python train.py --discriminator_arch="preact_resnet" --model="GAN" --dataset="Sentinel-2 satellite tiles (TerraMesh)" --train_examples=72500 --image_size=32 --horizontal_flip=true --z_dim=128 --loss="least_squares" --generator_norm="batchnorm" --generator_activation="silu" --generator_widths=[48, 96, 96, 96] --generator_blocks_per_level=3 --generator_block="basic" --generator_attention=false --generator_upsampling="transposed_conv" --discriminator_norm="batchnorm" --discriminator_activation="relu" --discriminator_depths=[3, 6, 3] --discriminator_kernel_size=3 --discriminator_stem="deep" --discriminator_avg_pool_shortcut=true --discriminator_widths=[64, 128, 256] --instance_noise=0.2 --init="xavier_uniform" --residual_init="zero_last" --optimizer="adamw" --learning_rate=0.00018 --beta1=0.5 --beta2=0.99 --eps=1e-08 --max_grad_norm=1.0 --max_steps=8300 --batch_size=256 --epochs=29.3 --lr_schedule="constant" --warmup_steps=410 --weight_decay=0.0
Rows from block 8 of the generator, named by matrix and row number. Each number is 128 + 32 x the weight over its row's rms, rounded and kept within 0 to 255. All counts start at 0. After the name is the row's rms in percent of the matrix's.
# convs1: second 3x3 conv (generator.decb.2.0.convs.1.weight, 48x48x3x3), inputs 0-9, a 3x3 kernel for each
convs1.0 106 [168 127 152 122 140 103 150  75 124 168 163 146 109 145  79 151 112 118 135 113 103 173 129 170 118 133 144 189 227 172 195 216 184 161 202 173 130 127  96 159 119 131 111 120 114  90  94  76 115  85 108  72  92  87 133 157 116 127 123 110 158 172 164 169  96 158 128 139 105 170  77 152 115 131 116 113  85  72 130 127  70 160  94 129 149 129 148 145 111 113]
convs1.1 102 [105 111 123  84  87 165  72 105 130 109  75 118 123 110 127 123 100 135 138 132 122 161 140 102 126 133 110 156 117 165 131 131 111  94 135 116  65  89 114  94 119 164  63 118  85 118 145 139 158 162 168 172 165 157 115  75 174 111 124 122 119 108 159 100 126 170 114 132 199 139 147 166 156  96  99 155 128  97 139 134 106  76 116  64 130 147 111  72 124  61]
convs1.2 098 [ 74 121  66  92 111  95 105 144  98  98 112 114 134 126 146 110 126 111 119 120 120  78  99  64 112  90 117 125 118 152 139 132 170 159 149 179 106  81  85  68  88  76  74  87  79 124  80 116 132 126 116 169 110 121  83  98 104 129 108 125 106 110  94  49 101  82  97 142 126  83 118  84 153 154 141 151 128 139 106 112 124 104  99 119 152  69 145 107 104 112]
convs1.3 101 [118 129 128 147 133 145 126 157 150 124  70 123 150  91 166 160 102 138 108  63 138 102  21 105 135  80 131 138 139 116 136  75  94 103 172 122  80 125  91 152 156 142 134 174 122 110 134 112 125 114 117 153 138 145 167 128 166 107 113 142 135 145 160  87 138 142 135 180 146 104  85 149 128 144 131 160 155 137 130 164 135 111 132  88 148 125 131 143 138 144]
convs1.4 098 [148 182 149  99 122 141 122 151 179 147 143 143 150 121 137 141 119 123 159  39 133 152  79 100 154  71 129 122 154  89 139 164 122 120 179 127  60 140 121  76 125 100 120 139 101 128 125 130 120 104 122 135 110 119 102 121 110 113 126  77  88 146  93 124 199 184 142 142 184 184 220 167  41 106  82  75  92  83  55  86  91 201 146 183 157 101 179 162 118 151]
convs1.5 100 [128 118 121 135 121 117 132 105  78 120 118 142  97  92 106 145 132 125  72 142 166 124 107 150 105 116 164  80   0 104  80  57  69 120  80 124 148 120 123 169 162 136 151 121 119  73  95 100  48  68  90  67  80 106 170 160 171 128 112 153 137 137 153 125 143  87 160 163 143  93 130  69  82  85 130  85  81 130 111  95 160  92 171 155 102 169 165  87 128 143]
convs1.6 112 [ 69  98  85 117  86 103  96 109  82 119 111 118  93 114  95 113 127 117  83 120 162  87  82 156  95 124 139 125 140 121 137  98 137 138 134 142 173 151 120 137 121 125 147 156 168  88  72  74  89 101 105  84 101  96 151 136 133 175 162 173 182 160 146 147 126 101 175 137 143 147 105 115  71  91  95  82 134  90  67  92 112  98 148 152  64 106 111  90 121 107]
convs1.7 098 [161 100 135 124 142 102 130 141 131  92 128  60 129  97  84  74 143  45 126 128 143 150 132 115 165 117 142  82 123 149 122 167 135 131 150 164 142 124 103 106 137 109 120 108 123 127 142 123 148 161 136 154 152 135 162 130 126 118 101  81  50  57  49  72  17  93  70  69 138  68  94 118 156 151 108 133 113  76  94  95  93 114 149  93  91 127  71  65 101  61]
convs1.8 088 [ 96 107  91  95  84 109 117 113 120 126 121 116 140 114 123 141 122 110 142 109  69 143  83  80 106  97  91 183 161 149 178 178 182 137 165 139 116  35 115  57  51  58  98  46  95 123 142 107 149 124 111 154 132  88  89 117  67 149 111 147  85 103  77  70  77 119  57  85 108  78  75  67 153 143 137 154 184 151 163 157 128 140 121 116 138 111  87 162 127 128]
convs1.9 107 [124 145 103 140 127 102 125 141  79 128 179 128 151 118 141 113 163 106 115 127 112 114 130  94 120 100 103 180 152 141 213 188 203 192 199 147 117 138  85 117 136  65 107 147  71 101 110  85  88  87  97  80 117 110 124 120 131 121 104  92 167 139 127 146 141  96 130  88 101 112 161 140  85 122  78 125 139 110  50 111  54  84 118  93  80  63  96 104 120 105]
convs1.10 109 [127 133 125 116 122  96 155 128 119 104  94 104 134 102 130 105  84  88 133 115 150 111  86 142 111  94 110 126 128 153 131 125 134 145 128 148 128 134 132 119 115 119 120 134 144  92  94  85  78  86 100  85  85  78 124 151 109 135 157 121 151  98 120  75 112  89 102 124 114 125 146 134  90 134 119  78  85 125  74 109  79  89 115 106  82  79 103  50  90  81]
convs1.11 101 [ 86 121  81  55  79  74 120 105  95  94 125 124  86 119  83 137  98  85 125  85  92 108  79 106  99  97 125 146 120 150 150 162 170 197 117 145  94 110 103 133 120 132 160 127 143 126  75  94  83 111  99 125  98 119 105 152 150 161 145 129 138 145 151  96 124  98  99 122 173  67 118  71 107 103 107  78  55 103 147 107 135 129 123 103 111 107 159  90 117 104]
convs1.12 098 [150 129 132 141 134 135 139 105 138 109  92  88 108  92  68 107  83  69 164 152 155 147 116 122 104  97 118  86  82  72  80  59  84  58  43  43 119 123 150 137 180 176 172 155 186 170 177 128 148 165 127 153 167 141 117 122  95 122 104  88 137 129 109 112 159  82  96 119  89 115 137  75 131 103 114 129 120 126 141 116 138 121  98  95  91 142 115 121 127 110]
convs1.13 083 [ 77 107 147 107 118 172  72  71 134 141 123 180  98 132 133 134 110 150 169 145  94 134 113  87 139 113 113 106 151 112 102 175 154  46  96 115  90  89  94  88 107  79  81 101  89 162 117 124 154 142 122 150 148 123  98  87 115 145 121 153 147 120 140 103 116 116 131 135 124  80 107  38 130 141 125 148 213 149 156 189 163  81  74  35 130  90  98 107  67  61]
convs1.14 092 [102 118 118 119 106 106 135 152 109  86  99 141 107 129 139  84 105 106 123 105 158 109 125 126 154 163 176 110  94 156 127 140 148 137 158 168  84  72  89 119  87 158  99 111 110 112 117 108 127 159 141 102 142 126 129 125 143 149 119 119 159 135 113 126 185 140 149 114 135 100 147 135  99 121 115 134  89 137  95 116 118 118 146 112 138 139 163 102 114 127]
convs1.15 102 [109 110 103 106 130  92 139 172 151 148 124 120 168 130 140 134 138 137 166 134 141 148 154 145 140 124 127 122 163 138 175 156 146 179 151 136 155 152 153 137 158 167 125 183 148 122 159 144 127 162 122 135 177 124 114 123  76 122 127 131  94 118  97  63  57  81  96 141 138  82 128 118 112  75  83 107  85  96 124  91  98  74  79 101 138  94 118 128  82 131]
convs1.16 088 [131 145 129 115 120  84 122 146 128 153 152 126  97 145  90 130 179 139 100  59 106 128 122  83 156 137 161 104  34  92 171 147 143 141 150 132 117  81  98  96 123 113 121 104  87  99  95  97 143 120 110 124 112 106  79  95  93 132  87 104 113 140  71  85 137 101 118 103 146  53  89  96 170 126 181 114 136 130 130 169 155 122 135  89 161 165 139 115  94  90]
convs1.17 103 [ 85  97  88  83 106  76  87 123 108  80 116 114  90 149  96  97 118 142 105  57 114 162 118 194 136 131 202 137 144 162 167 165 178 147 162 160 101 108 109  63  81  65 110  79 104 133  93 102 128  86 110 156  77 131 143 163 163  84 128 134 104 170 143 130 137 159 110 164  98 173 125 131  58  65  99  94 101  91 120 120 150 104 155 141 113 148 186  93 145 141]
convs1.18 102 [ 74 133  96  56  83  69  65 109  89 129  63 159 133 161 146 143  76 157 202 121 145 132 155 125 136 103 138 130 150 153  32 114 113 109  76 127 129 181 131 104 105 124 122 158 144 193 151 141 178 189 152 171 147 157  75  73  77 111  99 127 138  97 138 221 175 172 148 139 132 175 148 155  99 110  81 102  92 142 116  94 106 107 105 121 151 128 125 140 161 139]
convs1.19 098 [130 120 113  71  90  78 127  60 130 150 166 130 137 146 101 178 138 147 154  95 118 105 113  76 157 145 143 163 137 138 155 122 167 118 136 157  87 142 120 147 127 140 143 144 142 115 102  77 104  77  93 112  82  86 151  76 143 116 103  98 130 104 170 150 112 156  76 118 111 209 143 152  89 115  66 125  72  89  95  60  57 129  97  99 111 116 146 105  87 125]
convs1.20 100 [ 89  50  63 130  82  82 119  88  90 157 102 154 148 129 148 173 123 192 115 148 126 121 188 167 154 203 158 136 146 153 128 145 163 155 166 171 146  99 106 168  80 107 146 111 104 114 106 112  83 116  72  76 116 107 188 135 167 152 129 118 206 141 177 123 127  72 160  69  98 115 139  94 157 123 137 156 159 129 161 160 148 115 129 146 169 159 184 100  84  70]
convs1.21 102 [126  87 138 115  90 133 148 127 166  75  99  84 110 132 137 103 135 112 125 147 132 112 106 126 104 108  99 126 142 165 158 119 167 137 128 171 142  88 144  96 102  65 133 102 124 184 136 157 173 123 146 153 137 126 178 148 167 153 174 148 158 150 170 166 146 174 160 177 146 186 160 175 113 130 143 128 105 119 102 120 136 120 156 187 138 148 146 160 180 153]
convs1.22 103 [113 128 141  80 152 112  99 122 114 115 157 131 115 160  99  90 107  96 151 168 129 145 156 148 129 145 115 221 147 171 186 204 205 211 146 208 136 154 190 129 115 155 160 113 161 155 145 143 134 131  97 132 100  84 175 153 148 141 190 140 151 144 173 147 132 211 106 130 108 178 145 171 149 143 134 129 140 116 171 156 130 151 133 131 130 108 115 159 106 112]
convs1.23 104 [174 107 135 104 139  85 143  88 109 109 103 107 136  88 123 117 115  99 115  66 105 145 101 138  96  67  91 146 106 139 124 130 108 135  93 113 129 129 117 173 138 158 150 112 128 108 126 109 116 119 141  83 104 104 125 107 132 101 104  95 130 134 151  88  84  74 116 124  88 128 115 108 115  92 132  77 101  75 111  81  94 126  87 106  93  56 115 107  54 104]
convs1.24 089 [118 134 107 173 129 146 149 157 112  92  87 101 116 126 127 130 139 134 103 153 122 151 116 108 181 168 115 125 167 152 111  91  76 168 136  97 119 150 133 130 118 146 136 165 149  85 111 125  99 112 151 135 132 149 115 215 128 110 170 133  77 190  66 136  88 123 131 122 162 120 110 152  96 181  91  82 134 136  94 200  94 117 135 116 146 159 133 136 134 146]
convs1.25 087 [132 118 141  79  89  91 131  95 126 125 136 105 146  55 124 138 129  95  97 105 103 132 148 108 110 154 126 140 126 143 143 184 194 146 119 168 108  59  62  90  62  70  93  74 101 103  79  59 118 112  89  80 124  97 104  97  91 135 136  77 107  87 107 147 103 107 137 108 113  96  91 108 134 138 143 149 140 134 143 101 146 144 121 129 128  96 114 128 121 100]
convs1.26 111 [ 65 106  95  86 142  80  96 116  96  63  81  82  67  93  80  83  99 111 107  78  65  98 100  75 129 125 127 158 119 118 110 154  88 162 116 140 128 170 147 137 144 161 137 189 146 186 171 166 163 133 146 164 168 161 100  86  73  28  79  36  88  75 107 147 140 162 128 166 123 160 133 149 112 107 131 108  94 113 115 111 124 101  93  57 119 161  91 134 117  71]
convs1.27 104 [127 144 160 133 135 136 115 157 146 111 118  81 121 103 106  96 130 102  81 111  89  92 126 102  89  92  93 168 142 143 159 184 149 140 177 124 147 183 185 204 184 229 152 207 163 129 140 149 144 116 136 149 143 158 107 116  81 101 118 118 124 147 118  93 159 135 105  98 100  96 155 124 102  79 104  90  63  86  93  89  86  79  92  83  98 125 108 109 110 110]
convs1.28 102 [ 72  89 110 127 125 114  86 110  94 136 120 132 131 150 125 168 145 105 177 106  98 170  87 120 159  14  70 157 164 150 150 110 145 126 160 142 105  91 101 149  87  81 119  95  69 117 154 148  89 109 115 184 187 150  86 105  89 112 128 124 126 105 140  92 124 163  97 108 191 104 122 128 148 126 139 159 143 142 164 108 118 119 159 104 180  78  86 146  84 112]
convs1.29 116 [ 71 111  87 119 132 133 110 122 109 121 107  99 108 121  97 136 120 110  88  65  37  99  51  79  70  84  62 161 141 129 154 113 137 157 145 144  91  92  98 110  92  91 120 103 109 114  89 115 133 105 121 134  99 125 153 138 158  99 122 116 142 120 143  96 140 174  97 143 107 127 123 136  96 140  97 148 128 141 141 153 122 131 125 107 126 106 101 144 131 134]
convs1.30 107 [ 59  71  57 122 126  91  89 116  79 143 106 143 120  87 104 163 132 148 152 147 109  96 105 124 114 151 184  61 128 107 104 149 150 106 119 163 115 105  85 118  94  63 119 128  80 139 141 128 147 127 141 145 152 145 118 106 133  72  69 100 143 103 139 136 110 152 182 120 145 145  75 135  84 104 103 124 106 104 117  95  86 169 132 153 119 133  90 193 141 167]
convs1.31 094 [108 149 139 153 149 172 116 153 125 151 133 113 165 138 145 164 166 154 103 128 131  98  58 145 113 109  89 193 120 158 124 120 106 147 143 195 123 164 151 133 145 126 139 176 147  97 110 121 103  96  95 166 128 122 121  84  93 109  86 122 135  87 110 105 179 239 134 207 154 121 147 172 100 117 149 124 123 126 178 136 181 148 124 157 121 120  81 200 129 204]
convs1.32 115 [ 95 135 112  72  85  60  99 112  75 105 121  88 111 118  78 104 117  58 116 184 117  93 114 103  70 120  74 111 143 132 116  89 114 120 115 124 121 150 140 131 149 134 138 169 166 132 124 173  92 111 152 139 129 152 124 131 107 101 119 133 107  94  96  48  91  83 101 131 110  64 116 114 144 135 170  98 131 120 150 127 128 119 120 120 153 120  99 135 138 124]
convs1.33 097 [105  93 101 172  78 151 174 180 140 130 148 118 142 127 115 140 161 146 100 105 110 139  85 226  90  97 142 108 102 166  87  97 122 148  82 107 115 174  84  60  75  79 110 146 117 159 146 113 131 145  98 163 141 159 140 108 127 108 105  90 132 117  97 148 117  85 138  74  62 141 115  89 109  94  78 111 123  79 105  73 107  82  82 107  94 122  86 111  83 111]
convs1.34 086 [ 59 109 105  86  74 107  87 136  86  81  89 126  94  87 155  61  77 126  97 106 100  78  73  96 138 129 147  98 156 146  64  86 134 111 113 137  90 109 115  87 125 134 101 120 130 146 118 135 142 126 154 110 118  97  85 128 117 132 176 171 123 114 161 155 125 114 196 155 142 157 105 136  89 101  64 119 137 118 104 150  99  81 129 123  36  51  38  90 162 124]
convs1.35 109 [116 136 139 118 108 144 101 126 125 149 124 135  94  75  60 150 106 125 128  91  90 118  93  70 113  89 103 132 129 114 140 133 118 121 115 120  83 103 122  84  83 122  98  89 113 123 152 139 162 165 149 146 155 129  81  91  94  68  92  88  77  81  89 117 119 161 104 104 149 124 132 161 167 176 162 155 179 149 164 178 152 114  99  86 121 107  69 112 112  90]
convs1.36 094 [108 105 155  84 140 103 138 157 119 138 128 140  97 121  98 120 119 108 212 106 121 155  39  96 151  65 113 197 165 140 146 102 129 154 121 148 103 121 137 123 119 112 140 126 124 114 116 118 128 158 142 144 153 129 132 145 141 122 141 161  85 106 109 123 182 248 147 138 222 167 137 214 150 101 155 126 115 102 168 149 128 160 146 116 111  69  86 167  94 107]
convs1.37 094 [ 85  81 106  96  82  88 157  90 140 139 135 117 139 105 116 117 122 109 154 119 120 129  91  88 156 118  93 100 114 186  65  62 146 121  82 129 153 132 143 148 127 169 164 175 210 153 108 147 118 100 113 155 102 130 129 156 123 162 160 179 108  95 117 125  78 108 133 146 146 137 106 123 128 106 135 102  58 106 118  49 131  95 136 113  89 100  91 103 139  86]
convs1.38 113 [146 109 114 106 119 108 123  72 109  89 115  81 114 107  66 115 111  95 182 134 182 102 122 168 103  98 139 108 115 108  83 126 112 122  62 106 181 185 142 187 179 188 165 144 149 112 138  90 145 125 131 138 139 123  62  80  98 114 123 115 144 126 157  91  71  83 118  96 140 145 131 152 115 120 111  83 102 108 106  91 113 155 105 142 103  87  94 137 107 145]
convs1.39 093 [125 138 120 138 128 145 120 137 126 204 146 163 143 159  86 202 134 150 136 150 159 140 110 130 117 140 134  33 128 119 113 150 171  64 134 130 124 112 106  77  77  38  74  94  86 130 144 145 134 152 138 139 153 149 136 144 138 129 120 110 131 115 111 115  43 101  31  52  48 102  53 144 166 125 128  93 123  82 128  94 108  96  89 114  93  96  79 114  70  81]
convs1.40 095 [117  95 150 114 119 114 134 125 125 112 100 120 106 114  91 102  81  71 109 166 106 120  84 107 128 117  72 121 114 139  95  76 127 132 114 142 166 178 177 170 198 184 148 158 175 142 144 177 133 161 149 156 144 138 127 142 100 116 130 116  84  83  49  49 116  82  65  77  84   0 106  96 113  87 154  79  83 113  81  86 125  58 122  83 109 109 114  89 125 107]
convs1.41 102 [ 97  71 131  72  87 125 105  82 129 124 125 116  98 126  98 133 144 123  65  59  66  97  99  73 106 141  87 154 104 143 163 132 163 133 116 130 113  53  87 131 118 123 134 107 111 128 117 106  95 127 100 109 121 125 113 102 131 138 118 103 112 133 133 142 194 136 118 124 138  70 148 101 101 101 101 140 135 116 138 151 115 121 149 105 114 119 131 102 129  86]
convs1.42 100 [130 113 139 128 105 113  99 120 150 188 123 110 171 115  98 170 136 136 128 100 147  86 105 107 121  99 125 136 125 165 115 114  95  94 127 112 174 132 130 162 117 144 149 141 120 110 168 145 124 153 140 161 203 147 139 105 111 148 155 143  88 107  67  81 106 130 104 142 166 125 118 165 104 104  95 111 125  69  64 127  74 158 149 142 169 175 111 176 138 152]
convs1.43 092 [ 91 106 129 110 110 124 144 133 140  85  89 137 113 126 156 125 116 142 110 112  91  44  86  83  97  79  89  67 100 118  77 138 135  79  97 100  85  64  62  51  56  24  94 115  85 105 115  88 114 105  92 129 121  87 112  92 122 118 145 123 145 133 153  95 108 138 142  98 143 121  91 108 111 143 130  97 136  93 102 125 117 133 133 125 122 122 118 136 132 150]
convs1.44 100 [140 143 126  92 119 101 171 120 150 120 154 112 100 109 106 160 180 147  89  41 116 124 102  90 109 170 162  98 111  92 154 168 133 155 181 125  91 130 144  83 156 137 122  86 144 105 105  95 151 149 133 109  92 121  85 122 141  82  94  88  71 130  95 180 148 148 153 207 188 111 108 163  85  99 128  88  81 122 136 131 146 118 102 110 169 138 221  92 130 133]
convs1.45 098 [ 71  94  91  72 118  72 104 119  78 119 118 125 112  87  96 126  78  90 137 151 114 168 141 160 112 161 153 127 147 129 150 173 137 142 127 125 103 115 106 101  92 121 121  95 125 119 106 122  97 122 112 111 100 103 113 104  88 130 130 109 130  97 116 126 122 148 151 142 158 137 125 114  50 100  90  50 104  83  51 109  84  90 174 128 100  87 111  89 139  94]
convs1.46 101 [ 99 116 120 123 124 104 118 123 120 101 128  72 120 115 119  87 124  78  57 107 130  65  94  79 103 128 104  94  53  83 118  86  38 116 122  83 109 115 161  86  90 138 112 127 149 149 133 140 144 131 130 132 120 139 115 120 117 133 148 143  82 114  83  95  82  98  69  99 108  38  61 102 122 118 163 158 150 178 130 142 183  74 115  99 110  96 113 107 136 125]
convs1.47 089 [104 110 159 121 152 111 145 154 137 149 112 138 140 125 157 155 151 165  59 145 125  61  51 144 105 128  93 137 152 129 128  71  76 195 169 131  97 103 132 123 117 121 120 143 154 107 119 101  95 120 129  81 106 112 175 154 159 109 160 167 155 132 161 104 147 102 163 204  94 110 101 142 131 131 143 145 107 133 131 131 138 109 144 156 131 112  97 155 159 189]